Weights of a small contrastive audio-text model.
Model: 6.86M parameters, waveform 16khz input, encoder arch quartznet, encoder norm groupnorm, encoder activation relu, encoder depths [2, 2, 3, 2], encoder widths [192, 192, 192, 192], text encoder width 320, text encoder layers 7, text encoder norm layernorm, text encoder activation star_relu.
Training: soap at rate 0.0011, 6900 steps.
Rows from block 3 of the text encoder of a small contrastive audio-text model, named by matrix and row number. Rows with one number belong to one neuron. Each number is 128 + 24 x the weight over its row's rms, rounded and kept within 0 to 255. All counts start at 0.
After each neuron's rows are labels from the 100 texts, of 14976, where the neuron reaches its highest value: "fires on" is the input token at the peak. Only what is clearly more common there than usual is listed. The data: synthesized solo parts of chorales (CocoChorales). In brackets: how many of the 100.
# fc1: MLP up (text_encoder.blocks.3.mlp.fc1.weight, 640x320), inputs 160-239
# fc2: MLP down (text_encoder.blocks.3.mlp.fc2.weight, 320x640, transposed), outputs 160-239

fc1.302 [114 116 120 161 180 113 123 171 125 102 119 148 109  95 141 119 118 141 159 130 134 157 144 110 132 141 101 117 153 103  96 132 115 137 152  81 118 153 158 127 114 159 150 146  86 133 121 103 145 111  97 144 160 119 203 136 186 131 102  96 120 101  84 140 164 100 126 152 132 111 126 169 106 117 116 126  94 145 136  78]
fc2.302 [118 164 133 121 161 149 130 124 132 129 149 125 127 122 151 142 116  82  80 121 121 107 100 125 113 145 169 136 148 127 145 165  96 133 105 184 124 170 113 141  98 120 127 126 139 117 123 146 114 158 135 154 144 114 104 131 108 135 163 108 114 113 140 127 122  78 116  92 165 108 143 127 142 172 162  70 154 126 139 142]
fires on: "d5" (31); "g3" (25); "g4" (23); "g" (14)

fc1.209 [124 142 101 155 153 129 125  95 145  95 112  89  90  92  79 136 153  95 137 112 127 101 135  81 153 171 130 139 167 115 120 127 169 132 138 136 143  97 142 122 152 159  95 117 133 147 158 100 141 126 108  96 136 158  75 135 144 173 142 157 119 134 171 137  86 120 118 123 150 117 139 177 123 166 161 114 103 146 113  88]
fc2.209 [161 129 122 162 127 113 148 140  92 123 151 129 127 137 153 157 170 144 129 118 133 137 124 178 154 137 137 138 143 142  79 160 108 117 165 127 123  81 135 111  91  72  96 130 124 119 134  98 166 134 149 128 147 141 116 104 136 122 180 154 148 143  85 131 105 103 134 131 111 126 167 162  91 143 152 111  97 163 112 116]
fires on: "c" (84)

fc1.162 [175 116 135 139 127 127  99 204 117 163  96  82 142 160 113  80 131 131 139 119 156 125 173 159 123  85 130 125 107 104 132  98 140 127 125 136 115 103 147 145 105 106  60 123 142 110 160 160 142 189  95 143 164 128 136 143 104  88 100 117 144 169 151 145 108 155  89 146 155 130 117 152 120 114 108 144 113 109 145 103]
fc2.162 [124 139 147  73 142  72 125 141 140 185 141 129  83 136  97 144 149 120 125 107 123 124 141 143 130 130 104 121 114 114 116 142  93 119 108 172 118 130  98 140  83  85 163 136 115 130 130 132 157 124 130  76 146 105 108 140 110 150  83 128 112 129 125 133 128 133 133 120 110 140  97 118 156 144 121 106 146 129 106 134]
fires on: "4" (100)

fc1.65 [123 143  89 118 121 139 154 148 100 116 111 164 109 132 150 103 139 137 133 107 173 114 210 172 129 139 133  99 102 134  73 133 132 183  92  98 148 135 118 158 128 145 124 130 122 139 118 110 149 114 106 105 106 132 143 164 150 113 125 103  97 137 172 130 121 145 177 106 123 106 145 196 116 152 156 121 110 127 145  86]
fc2.65 [123 131 126 139  85 121 122 115 131 155 122 145 102 100 122 126 171 131 127 151 111 123 137 118 104 111  71 108 128 114 132 108 119 126  98 106 169 161 124 108 143 126 103 137 155 137 110  96 109 164 131 146 141 123 123 132 154 147 150 134 141 151 168 110 142  85 111 119 109 133 136 136 113 108 103 117 126  94 124 134]
fires on: "3" (98)

fc1.106 [119 168 111 159 174 113 161 150 140 162 106 176 137 125 136 170 144 133 140 155 158 142 134 149 130 109 129 118 136 142 150 157 145 158 164 154 111 137 113 138 122 133  91 126 111 100 116 139 105 148 142 139 147 130 100 104 138 120 125 128 103 100 127 121 126 139 125 116 104 143 121 106 139 143 123 167 131 115 102 141]
fc2.106 [158 119 163 131 150 138 140 145 120 136 147 124 128 107  95 114 122 143 140 136 146 127 105 127 151 123 163 190 117 133 103 162 136 131 116 116 129 101  95 114 144 121 158 182 139 141  86  94 106 147 136 169 101 116 123 151 120 133 111  95 152 143 155 139 125 119 123 153  99 154 152  95 109 177 180 113 109  92 154 117]
fires on: "<end>" (87); "c" (7)

fc1.177 [123 123 140 147 134 138 108 134 117 121  68 153 130 101 108 137 158 117 110 116 142 141 168 125 135 151 142 151 141 117 147 168 164 101 137 118 128 156  51 121 105 174 142 105  94 133 103 133  94 100 149 145 138 161 151 147 130 103 134  85 136 134  97 120 120 154 148 139 122 122 148  79 115 155 111  92 124 130 130 131]
fc2.177 [124 125  96 109 110 174 124 163 131 151 165 108 119 130 108 123 112 126 122 132  92 158 167 111 148 152 139 111 174 112 177 141 162 157 170 100 133 104 132 141 122 138 146 147 129 131 103 122 159 157 127  94 129 141 118 127 152 119 137 116 132 132 128 121 139 150 103 121 176 165 113 117 180 133 128 129 119 159 110 118]
fires on: ":" (100)

fc1.466 [135 146 123 121 163  99 120 111 181 154 129 116  84 107 115 123  84 145  97 134 124 100 126  91 115 142 145 142 156 128 164 134 149 145 140 113 129 126 105 105 122 112 141 144 118 159 126 141 140 122 101 131 119 138 105  84 163 130 142 140 112 124 136 119 112 113  97 111 129  59 146 141 135 152 100 136 123 134 106 127]
fc2.466 [133 130 140 128 116 125 124 126 151 149 105 126  92 104 131 170 137 149  83  95 116 131 161 114 128 105  86 124 138 102 131 122 151 173 109 136 128 106 123 143 133  67  76  99 143 111 137 149  89 140 116 113 186  93  91 118 145 156 140 122 150 136 126 132 137 139 133  86 160 109 154 124 143 114 111  89 128 148 164 158]
fires on: "c" (100)

fc1.129 [134 145 156  92 149 143 113 137 122 140 131 158 149 160  67 114 137 120 134 121 136 139 142 143 128 110 100  82 109 109 118 135 124 119 139 117 134 154 109 133 125 126 171 102 137 122 122 110 146 149 130  99 105 136 156 137 130 135 133 183 152 115 135 138 157 147 122 104 137  85  96 123  95 117 122 161 153 133 145 162]
fc2.129 [108 137 110 115 132  98 116  94 133 127 148 113 126  98 131 158 131 119 142 133 124 102 157 137 153 111 119 154 150 102 152  85 173 149 135 129 136 131 110 146 125 119 153  99 121 121 125 177  98  97 129 108 108 106  66 165 116 117  97  94 104 128 130 127  68 168 148  92 153 135 134 125 165 129 154 114 127  93 142  91]
fires on: "f" (49); "b3" (24); "f3" (13); "b2" (12)

fc1.502 [113 177 136  95 151 137 113 132 110 142 152 111 114 137 137 122 126 124 142 138 113 135  95  84 162 105 153  93 141  95 167 172 155 155  87 115 127  84 110  98 135 124 112 135 132  99 135 124 123 121 130 110 145 142 135  99 131 111  97 170 118 147 146 129 156 175 126 107 122 111 127  98 168 101 117 103  59 123 174  78]
fc2.502 [150 127 132 172 128 143 137 142 129 119 160 123  95 105 133 158 121 131 118 127  86 172 160  79 125 121 109 108 125 173  92 107  85 134 149 150 129 146 150 131 104 110  96 117 111 111 134 134 136 123 104 162 144 162 152 110 128 188 116 145 116 139 126 124 123 130 125 172 143 164 142 147 137 156 126 118 146 183 113 136]
fires on: "<end>" (54); "#" (46)

fc1.149 [119 162 119 110  99 119 101 104  91 167 116 121  81 119 127 149  87 163 111 166 115 107 156 154 155 151 118 119 141  88 133 115  85 120 162 120  98 147 126 106  85 147 126 130 136  96 108 129 100 145 148 147 120 151 136  99 105 108 107 119 122 131 124 132 136 157 154 129 157 141  98 142 165  78 132 145 160  93 143 149]
fc2.149 [105 135 101 126 135 126 105 120 103 139 131 118 185 116 158 132 122 116 127 146 139 108  87 137 129 140 152 126 116 144 168 129 120 117 148 148 152 107 123 123 145 137 162 106  77 165 159 133 135  91 108 133  80 177 158  86 148 108 172 144 153 149 117 136 104 125 126 194 136 110 124 135 114 110 127 136  89  93 147  93]
fires on: "<end>" (60); "c" (19)

fc1.241 [140 139 120  99 134 158 106 132 112  99 119 126 129 104 154 130 146 170 180 150 100  95 114 157 145 154  96 157 114 143 128 172  86 124 114 153 140 103 124 175 127  78 134  93 123 135  98  84 185 122 121 147 123 161 120 160 159 145 149 117 109 114  90  92 129  85 144 131 114 112 126  98 120 117 125 136 128 138 181 147]
fc2.241 [124 136 108 104 175 148 139 119  83 111 143 125 130 130 110 174 126 115 151 125  76 151 145 152 124 105 139 134 120 117 148 122 102 150 132 156  96 147 132 172  96  94 111 147 144  92 133 114 125 126 125  83 143 128 115 160 108  93 148 128 132 136 146 115 200 169 125  52 120 107  94 183 147 101 112 135 143 146 122 139]
fires on: "f" (100)

fc1.575 [111 142 117 114 201 140  99 172 141 129 136 139 112 138 105 119 122 153 122 132 127 121 115 158 128 180  96 125 134 134  97 141 124 140 102 130 102  97 138 157 141 103 129 114 184 116 113  89 155 105  86 114 127 153 143 154  88 134 161 146  74  97 150 124 189 132 109 116 186 129 132 114 137 108 130 143 133 151 117 114]
fc2.575 [120 130 147 126  81 116 115 123  96 117  91 127 173 169 136 123 145 155  97 157  86 114  97  74 144 120 170 155 130  92 144 111 102  75 125 108 116 118 152 142 168 139 152 131 117 147 127 141 124 110 152 108 101  99 172 120 141 142 114 168 158 179 133 127  87 145 161 129 106 105 155 107 114 123 154 124 144 133 135 168]
fires on: "f" (97)

fc1.316 [112 149 120 152 110 125  98 115 121 138  97 124 131 144 177 143 130 138 133 155 123 122 160 137 160  91 147 175 127 111  82 111 159 144  98 107 141  89  93 125 142 140 106 112 168 148  91 149 122 100 151 154  82 190 137 105 139 157 133 153 136 145 124 123 134 128 179 125  98 158 149 127  67 100 119 143  97 132 157 133]
fc2.316 [ 84 129 141 166 146 153 105 108 121 130 110 134 117  78 164 109 127 120 164 155 159 134 115  90 148 131 107 126 131 128 155 142 137 129 126  76 173 147 110 115 157 132 109 145 132 116 107  86 106 116 118 174 183 114 140 114 149 109 151 135 163 170 120 143 112  87 119 158 151 157 173 144 121 128 140 133  87 156 142 139]
fires on: "3" (100)

fc1.573 [155 129 156 116 142 155 105 105 156 174  88  78 118 169 148  95 106 154 137 144 132  94 184 123 111 128 125  95 109 104 104 136 138 175 143 109  94  92 102 147 124 100 104 148 137 117 149 166 139 121 103 120 160 147 149 153 157 117 128 120 170 180 137 150 113  92 151 164 142 150 129 146 119  97 135 100 113 118 117 100]
fc2.573 [170 117 125 132 133  88  89 128 117 118 146 102 125  89 121 157 103 121 135 130 137 144 142  90 126 148  85  81 169 130 127  96 115  89 139 139 129 164 160 141 104  80 119 107 139 104  74 124 155 139 117  88 132 118 141 177 133 142 116 101 157 123 163 119 140 138 112 167 144 159 144 113 146 159  93 104 143  96 105 116]
fires on: "4" (100)

fc1.529 [159 101 142 110 131  74 143 151 152 154 118 105 149 154 144  99 126  93 139 156 114 132 139 126 126  91 140 101 145 134 151 143  99 122 124 132 124 110 101 105 130 137  98 155  95 122  90 165 103 146 120  79 165 148 115 138  98 125 112 164 122 121 115 152 129 109 132 130  85 107 135 126 117 151 179 140 139 114 155 100]
fc2.529 [165 136 133 103 139  94  84  92 128 110 132 114 130 178 112 104 162 125 146 152 143 148 132 126 130 143 156 119 148 155 130 118 123 105 108 137 170 127 109 128 104 124 144 140  98 123 121 128 143  96 130 153 129 127  84  98 125 104 100 157 144 161 104  98 108 143 117 110 160 121 136 125 172 127 129 132 146 135 101  91]
fires on: "e4" (50); "e3" (35); "a2" (15)

fc1.600 [132 141 117 145 171  72 159 136 174 145 115 144 100  99  83 117 123 139 120 128 107 125 133 124 148 111 123 115 156 105 120 146 113 109 106 153 133 101 114 152 119  70 122 116 112 130 158  84 131 103  86  63 160 136 137 121 126 122 102 107 168 125 161 105 145 133 136 158  94 157 136 127 142 151  97 149 122 104 101 100]
fc2.600 [153 136 171 135 128 158 144 124  93 114 134 144 133 107 130 121 177 143 158 176  88 117 149  92 123 137 157 139 121 141 176 138 144 123 134  84 138 166 147 143 138 138 132 119  82  91 147 108 152 119 139 152 156 150 101  89 113 138 138 105 152 103 189 130 125  81 157 165 175 130 141 115 112 127 106 156 122 165 148  99]
fires on: "d5" (100)

fc1.134 [102 138 102 135 128 138 170 148  83 112 128 121 120 115 144 116 123 167 107 114 144 170 109 144 123 117 128 117 136 119 123 109 121 118 143 111 142 103 147 103 148 137 116 118 112 127 145 170 145  97 137 165 106 122 131 102 117 155 147 145 156 167 143  79 131  94 161 176 107 120 120 110 134 146 118 131 146  86 191 149]
fc2.134 [146 114 101  94 108 149 160 127 112 147 135 133 130 130 109 126 114 120 142 118 112 156 171 111 151 159  66 112 174 118  93 102 126 164 131 124 131 121 124 133 142 167 125 126 105 107 152 131 135 109 103 115  97 122 131 119 140  80 140 127 134  89  52 133  94 103 138 110 114 102 135 115 131 132 138 119 113  98 158 153]
fires on: "d5" (40); "g4" (21); "g3" (19); "d4" (19)

fc1.119 [ 76 128 146 176 149  92 141 145 120 116 149 161 122 108 120 134 148 137 135 148 149 121 118 133 152 138  94  81 127 140 105 152 117 163 152 106 125 137 131 128  79  90  99 127 144 105 111  85 142 137 143 133 159 126 112 104 124 131 105 138  97 156 153  98 140 136 110 117  74 139 152 125 159 105 154 132 112  96 148 142]
fc2.119 [164  87 109 121 134 148 124 159 156 111 133 118 125 117 120 127 114 154 135  80  79 119 121 103 110 149 139 146 128 119 116 136 163 134 108 133 156 165 132 129 111 191 102 144 132  97 117 150  69 115 116 132 108 117 139  83 130 120 117  82 111 124 105 171 112 141 171 138 158 143 110 148  84 176 117 143  97 101 163 133]
fires on: "d5" (58); "g3" (42)

fc1.66 [132 115 143 150 128  87 137 148 128  96 135 125 115 122 177 146 128 146  98 150 148  88 146 106 134 119 134 156 146 102 139 137 134 146 178 137 158 126 110 118 109 117 173 147 114  82 146 178 104 152 164 164 114 127  99 114 111 115 128 110 115  95 104 127 102 130 165 114 138 146 137 142 139 142 130 106 122 110 145 126]
fc2.66 [156 139 115 155 154 111 157 118 175 106 128 151 141 129  97 176 148 162 144 120 148 129  92 148 150 125 191 164 123 154 112 121 123 134 152 124 168 108 129 140 105 112 144 110 135 115 154 109 131  74 115 119 118 110 126 127 103 135 145 111 115 153 161 138 112 114 138  88 137 137 132 144 152 106 128  94 105 105 134 124]
fires on: "<end>" (100)

fc1.76 [ 94 143 117 144 130 107 117 161 138 128  79 148 152 184 128 144 135 131  81 117 141 141 132 183 144  67 126 105 146 133 124 136  66 117 142 145 174 112 124  94 150 144 149 120 141 118 101 132 150  90 103 144 100  97 166 153 137 123 134 110 116 154 151 116 125 142 137 154 121 129 127 143 103 129  86 142 155 152 139 118]
fc2.76 [124 152 129 123 136 114 135 197 126 121 133 135 134 132 122 111 110 147 119 101 134 125 131 131 123  82  82 116 140 108 138 136 128 107 108 128 121 113 116 143 109 106 170 126 102 132 124 117 140  99 134 121 133 105 172 124 135 120  68 124 107 141 137 140  75 128 139 118 135 159 162 160  96 144 114 112 149 128 104 115]
fires on: "e4" (58); "a3" (18); "d3" (15); "e5" (7)

fc1.365 [139 151 139 140 155  80 113 172 107 144 109 169 112  66 100  93 151 161 144 167 105 142 152 105 127 140 114  98 130 111 139 111 148 111 109 135 122 165 127 131 111 141 138 127  73 114 138  66 139 123 104 122 157 172 132 111 143 116 105 157 140 129 171 103 133 155 132 127 165  74 113 113 173 169  87 127 144  98 111 114]
fc2.365 [157 163 132 148 154 162 110 133 104 116 159 161  88 136 118 118 172 132 121 151 128 126  87 129 121  90 168 175 151 114 150 127 127  97 102 129  99 136 146 134 113 141 118 125 104 130 118 100 119 120 121 114 149 121 110 174 141 110  97 124 114  96 131 123 150 124 119 145  90 136 122  90 159 127 116 121 117 115 123 140]
fires on: "d5" (100)

fc1.197 [121 128 122 139 178 117 129 138 145 170 148  83 128 130 131 119 151 146 126 136 150 112 175  80  86 126 124 132 111  85 131 157  90 123 137 128 143 134 116 126  99 147 104 102 154 146  94 131 130 148 125 111 121 124 141 159 165 171  99 194 131 148 118 131  93 130 165 174 100 145 114 116 139 177 174 132 141 140 116 165]
fc2.197 [146 123 123 125  87  92 111  83 149 131 129  99 141 127 110 134 163  94 146 105 148  93 108 138 130 101 147 151 117 136 142 105 131 146 146 147 107 107 129 126 134 139 126 130 124  78 137 158 135 145 155 139 162  80 144 104  82 130 153  88 107 112 101  85 142 110 119 151 157 140 115  85 126 152  58 139 135 150 174 112]
fires on: "4" (100)

fc1.160 [156  96 105 134 153 138 134 136 122 109  86 119 120 127 128 118 122 150 180 107 157 115 165 113 116 129 134 129 102 157  97 160 191 183  83  80 110 123 147 115  79 125 104 102 126 129 121 148 123 130 123 115 126 134 118 108 180 166 110 114 115 103 133 187 126 161 116 106 130 126 160 128 114 161 125 166 124 118 108  95]
fc2.160 [188 142 140 127 151 117 132 150 116 127  59 151 142 102 117 111 127 150 134  96  91 160 138 140 145 110  89 147 141 113 125 140 164 120 113 103 130 109 102 102 135 126 123 103 120 123 167 112 138 130 138  67 126 124 140 152 153 125 106 147 110 160 135 168 130 140 148 115 125 127  87 157 111 101 127 113 126 109 183 114]
fires on: "c" (100)

fc1.631 [160 104 123 188 123 139 117 127 144 143  93 129 147 104 166 131 146 117 113 158 106 174 136 151 122 128 138 141 102 100  94  58 131 153 103 107 133 109 135 143 143 115  89 143 133 107 138 125  55 146  74 113 108 126 126 158 128  86 126 169 123 131 149 139 153 132 101 118  96 121 139 141 150 138  84 146 148 112 149 115]
fc2.631 [147 114 101  85 123 134 138 130 180 132 111 120 133 135 116 117 159 151 101 118 121 158 140 143 154 151 138 164 129 135  97 140 114 115 139  88 143 131 146 118 135 147 186 149 128 126 110 149 160 140 139 176 136 148 134 109 121 170 152  85  93 158 146  98 167 172 107 142 152 140 140 110 169 132  99 119 122 133 155 112]
fires on: "d5" (99)

fc1.117 [131 129 116 127 103 146 146 132 144 139 120 159 104 109 140 112 120 111 110 108 142 158 109  88 123 147 168 138 140 159 151 148  89 163 117 130 147 132  85 136 103 164 125 116 138 121 117 156 101 116 128 150 151 153 120 153 121 100 171 129 117 152 111 170 118 143 175 113 122 115  73 172 170 148 153 144 100 146 103 136]
fc2.117 [146 148 103 133 102 139 156 151 134 135  84 153 127 172 139 130 128 136  99  85 128  97  83 129 121 122  84 139 129 120 138 115 158 133 110  96 145 177 138 103  90  97 107 109 103 149 117 104 131 163 115 163 153 141  99 109 176 118 103 150 100 185 135 124 164 146 148 150 164 118 124 135 128 128 133 198 119 145  93 122]
fires on: ":" (100)

fc1.459 [122 105 108 147  98 151 122  68 122 155 136 113 126 103 102 154 102 129 108 113 113 159 137 128 106 133 163 135 165 164 152 130 131 159 141 111 139 116 113 113 119 190 146 125 124  89 110 123 114 174 100 142 121 125 143 132 118 130 137 160  95 116 151 153 118  89  84 165 147 115 116 158 128 158 178 134 102  92 131 179]
fc2.459 [149 142 153 105 166  79 141 174 142 147 112 142 153 128 142 119 116 143 110 121 148 111 126 143 161 147 118  94 139 122 148 115 114 109 101 106 151 209 158  98 117 116 177 115 110 145 158 154 146 127  93 133 155 135 123  95 163  98 115 150  73 118 116 120 154 118 148 113  96 165 121 170  98 108 127 141 133 142 101 105]
fires on: "e4" (87)

fc1.139 [101 134 156 103 141 131 140 107 115 120 139 113  94 131 140 112 136 127  77 137 112 140 161 116 126 115  89 111 149 174  86 141 137 153 130 120 151 141 121 122  93 155 128 157  67 135 119 147  95  91 142 135 123 170 145 134 122 113 111 115 158 108 131 121 129 163 137 100 138 132 100 125 120 124 126 129 160 135 143 146]
fc2.139 [114 125 149 113 198 117 126 111 106 107  80 100 115  67 118 124  84 129 132 111 120 147 105 152 158 131 148 140  97 135 140 108 130  79 133 147 160 150 122 135 117 127 154 131 131 107 144 134 158 162 134 117 135 134 146 144 101 124 120 144 139 111 101 120 138 101 126 149 136 134 146 164 153 166 125  88  99 109 110 132]
fires on: ":" (99)

fc1.402 [106 117 114 145 125  75 116 167 171 161 134 125 116 132 102 123 152 141 110 104 161 102 134 173 135 154 120 115 164 108 107 125 144 108 112 122 160 117 117 176  83 117 114 140 110 143 162 115 106 144 114 132 118 144  99 112 193 147 158 102 110 126 135 125 141 121 131 122 118  93 123 146 161 144 122 143 148 145 149  97]
fc2.402 [131 143  96 146 153 175 156 162 104 135 122 122 191 149  94 131 133 150 132 141 110 137 122 132  80 144 141 110 116 141 114 142 121 144 169 151  91 134 101  98 141 106 142 125 142 152 141 108 112  92 136 113 166 162 150 136 144 132 118 130 101 121 114 116 101 153 119 131 157 113 122 111 113 130 130 130 164 106 124 139]
fires on: "c" (78); "2" (9)

fc1.219 [122 102 129 108 148 158 112 146  93 134  95 131 122 119 126 135  97 158 155 107 140 135  94 140 134 150 164 131 148  97 117 128 131 167 151 136 125 168 109 121 140 111 117 161 118 132 111 109 108 153 143 123 102 154 147 106  75 153 164 140  60 167 123 123 135 112  95 130 118  83 119 158 142 121 123 157 143 156 144 137]
fc2.219 [161 130 135 156 114 185  98 106 166 125 121 142 126 171 150 148 116 154 154 140  98 119 154 140 134 138 163 181 104  91 126 139 147 114  88 131 112 145 117  80 124 128 159 122 168 102 119 101 119 179 149 124 136 163 153 154 104  70 132 147 115 103  75 118 144 138 118 110  94 102 121 146 116 126 102 155 137 149 153 128]
fires on: "f" (100)

fc1.373 [160 146 118 125 113 141 155 159 146 106 152 144 146 111 165  97 103 129  58 126 167 128 114  79 104 163 100 127  96 100 102 155  98 129 143 130 134  75 130 106 106 101 163 154 136 163 127 151 134 137 124  63 100 140 134 127  89 114 161 151 125 143 128 139  92 135  90 100 137 154  87 129 182 134 113 123 110 132 131 138]
fc2.373 [ 80 182 120 111 109  75 148 103 127 132 106 114 144 127 133 143 115 112 160 164 126 115 141 109 105 117 115 141 132 153 113 128 142  95 156 114 156 128 150 161 139 122 139 127 136 146 116 149 152 107 148 168 143 115 166 167 117 127 129 175  95 162 122 113  68 128 120 131 141 151 106  99  72 133 117 135 131 132  96  86]
fires on: "c" (100)

fc1.530 [ 62  74 141 100 133 123 102 124 143 145 113 147 113 130 155 157 116 135 142 133 139 121 114  82 112 165 124 121 133 163 125 131 138 149 149 145 140 117 169 131 133 116 127 123 112  82 118  94 118 115  77 120 129  59  67 138 161 173 113 157 141 118 111 126 198 150 159 133  90 112 159 100 111 132 139 143 132 118 168  84]
fc2.530 [128 141 144 136 118 180  97  82 116 153  92  96 105 141 131  79 138 153 136 138 123 133 149 128 140 118 137 134 102 144  76 109 114 132 126 161 135 122 126  82 128 124 132 117 158 168  91 122 111 132 149 129  87 103 111 109 144  89 121 108 104 100 109 127 143 119 123 146 127 154 125 145 107 132 166 139 111 115 127 127]
fires on: "<end>" (80)

fc1.611 [169  98  97 148 135 126 126 116 138 134 128 121 128 118 138 180 132 126 158 130 123 139 143 139 100 115 148 129 117 136 111 140 112 157 122  81 101 122 127 124 125 116 126 145 123  87 160 169 113 152 104 130 125  73 137 103 129 109 149 110 110 116 149 103 142 113 136 112 122 179 152 152 133 134 132 152 131 143 193 128]
fc2.611 [134 165 136  80  90 132 121  77 119 107 136 117 174 151 126  79 129 112 182 125 141 118 161 173 150  79 138 143 138 131 123 143 136 125 154 137 144  93  91 175 147 120 134 126  96 162 157  91 115 135 103 138 147 117 105  91 124 126 128 106 138 196 126 134 113 118 107 144 157 150 127 129 110  94 169 116  82 148 123 157]
fires on: "f" (72); "a" (28)

fc1.115 [114 178 115 126  98 148  95  82 114 109 172 137 106  69 125 139 113 185 161 131 120  85 137 159 164 122 153 161 146 123 161 124 148 104 129 144 142 108 123 148  89 104 153 140 155 115 131 130 128 120 132 113 152 105 181 119 136 151 141 140 119 132 111 123 187  84 118 141 114  98 121 142 143  99 118 146 131 116 144 134]
fc2.115 [137 126 111 138 109 119 155  95 134  69 118 129 112 167 114 139 109 144 146 150 152 162 144 103 123 114 135 110 118  96 136 161 140 128 137 139 101 130 190 133 132 147 120 141 143 183 152 107 144 153 109 125 109 104 102  99 138 110 157 118 175 109 138 119 123 109 108  90 158 126 129 148 125 111 123 132 124  99 116 150]
fires on: "f" (100)

fc1.273 [149  95 124  87 151 133 162 109 136 174 118  89 117 163 134 122 126 128 131  97 128 140 116 134  95 111 130  77 114 144  99 130 146 139 103 100 161 121 120  92  90 144 138 102 111 142 106 105 145 116 123 118 133 164 149 131 122 123 135 188 118 109 148 143 103 119 148 124 134 116 149 120 115 157 156 104 163 165 121 122]
fc2.273 [121 102 109 110 141 132 107 160 122 135 123 152 109 149 114 115 150 130 143 111 114 141 142 107 118 165 123 145 114 123 135 166 126 104  98 135  74 132 112 132 151  91 164 142  98 107 125  56 147 157 107 158 116 147 194 108 109 185  93 120 103 150 105 139 138 141 104 136 142 144 104 112 117 107 115 162 139 113 117  84]
fires on: "e4" (100)

fc1.613 [100 100 106 143 160 148 108 139 132 144 111 142  89 105 107 114  98  94 113 123 160 190 106 102 126 150 143  99 124 142 120 131 135 158 138 193 127 120 153 108 123 130 163 117 108 131 104 105 109 148 128  75 138 116  94  82 175 154 140 201 146 180 123 122 113 136 167 154 144 167 119 156 160  94 118 151 124 148 118 133]
fc2.613 [138 137 141  97 137 109 131 128 149 134 136 105 128 147 167  91 165 100 146 128  98 161 131 123 149 126 164 138  89  91 123 142 119 136 153 101 112 127 126 131 103 141 112  90 147  76  99 130 155 119 139 131 139 116 180 126 111 162 114 111 117 113 117 101 126 116 125 134 178 135 105 106 107 138 130  96 111 152 128 182]
fires on: ":" (99)

fc1.471 [157 123 138 100 126 156 148 134 120 124 148 180  98 124 117 118  91 143 103 123 149 141 136 129  77 102 156 104  83 176  99 153 162 118 142 107 154 148  84 119 131 124 131 139  74 125 129 141 145 150 104 144 139 103 120 144 137 133 143 162 123 134 139 162 153 154 157 107 171 125 111 135 145 130 175  87  97 148 168 105]
fc2.471 [163 136 147 127 172 132 155 141 163 117 135 131 113 177  85 131  86 118 119 141 120 139 169 116 101 127 133 146 145 160 102 107 129 110 119  98 125 139 127 108  85 119 134  92 194 137 116 115 102  73 120  94 133  59 158 139 140 122 136 121 121 145 134 133 146 160 106 176 124 133  78 158 127 143 156 177 110 132 133 104]
fires on: "c" (100)

fc1.565 [ 95 119 122  85 132 125 159 147 118 137 131 117 131 134 124 126 127 176 122 190 127 130 123 135 104 122  67 120 154 127 122 147 137 151 133 157 107 123 129 150 148 104 145 101 106  98 130 120 134 110  97 104 156 116 112 163 119 189 129 140 153 130  98 139 112 175 190 138  96 139 112 129 105 108  95 172 144 127 104 137]
fc2.565 [111 150 159 138 154 149 107 120 111 114 118 121 154 134 118  81 124 104 136 138 122  84 148 154 116 154  97 132 140 148 165 154  95 120 124 138 119  83  76 161 193 104 137 128 130 141 136 201 139 102 156 160 138 147 126 135 126  89 102 146 125 110 114 126  98 159 115 114 143 158 126 102  97 142 113 101  79 117 185 138]
fires on: "c" (63); "c5" (29)

fc1.539 [141 149 116 152 145 127 117 157 150  78 107 111 106 112 132  98 157 107 134 173  96 121 111 147 114 154 121 121 101 187  98 158  59 110 150 140 114  85 124 133 108 117 137 110 110 141 122 106 110 147  99 142  83 158 134 132 116 140 134 110 106 117 137 160 156 143 121 140 152  58  87 136 163 150 112 147 102 151  88  90]
fc2.539 [139 130 137  96 126 128  95 151 134  97 124 124 113 167 119 163 135 173 139 139 163 107 113 159 145 120 141 114 127 176 164 135 181 120 144 154 109 133 106 103 110 143 106 123 179 138 152 103  87 123 120 123 167 158 183 151 138 106 105 132 121 125 138 126  83 170  96  90 105 156  96 129 144 144  73 150 141 110 118 169]
fires on: "f" (100)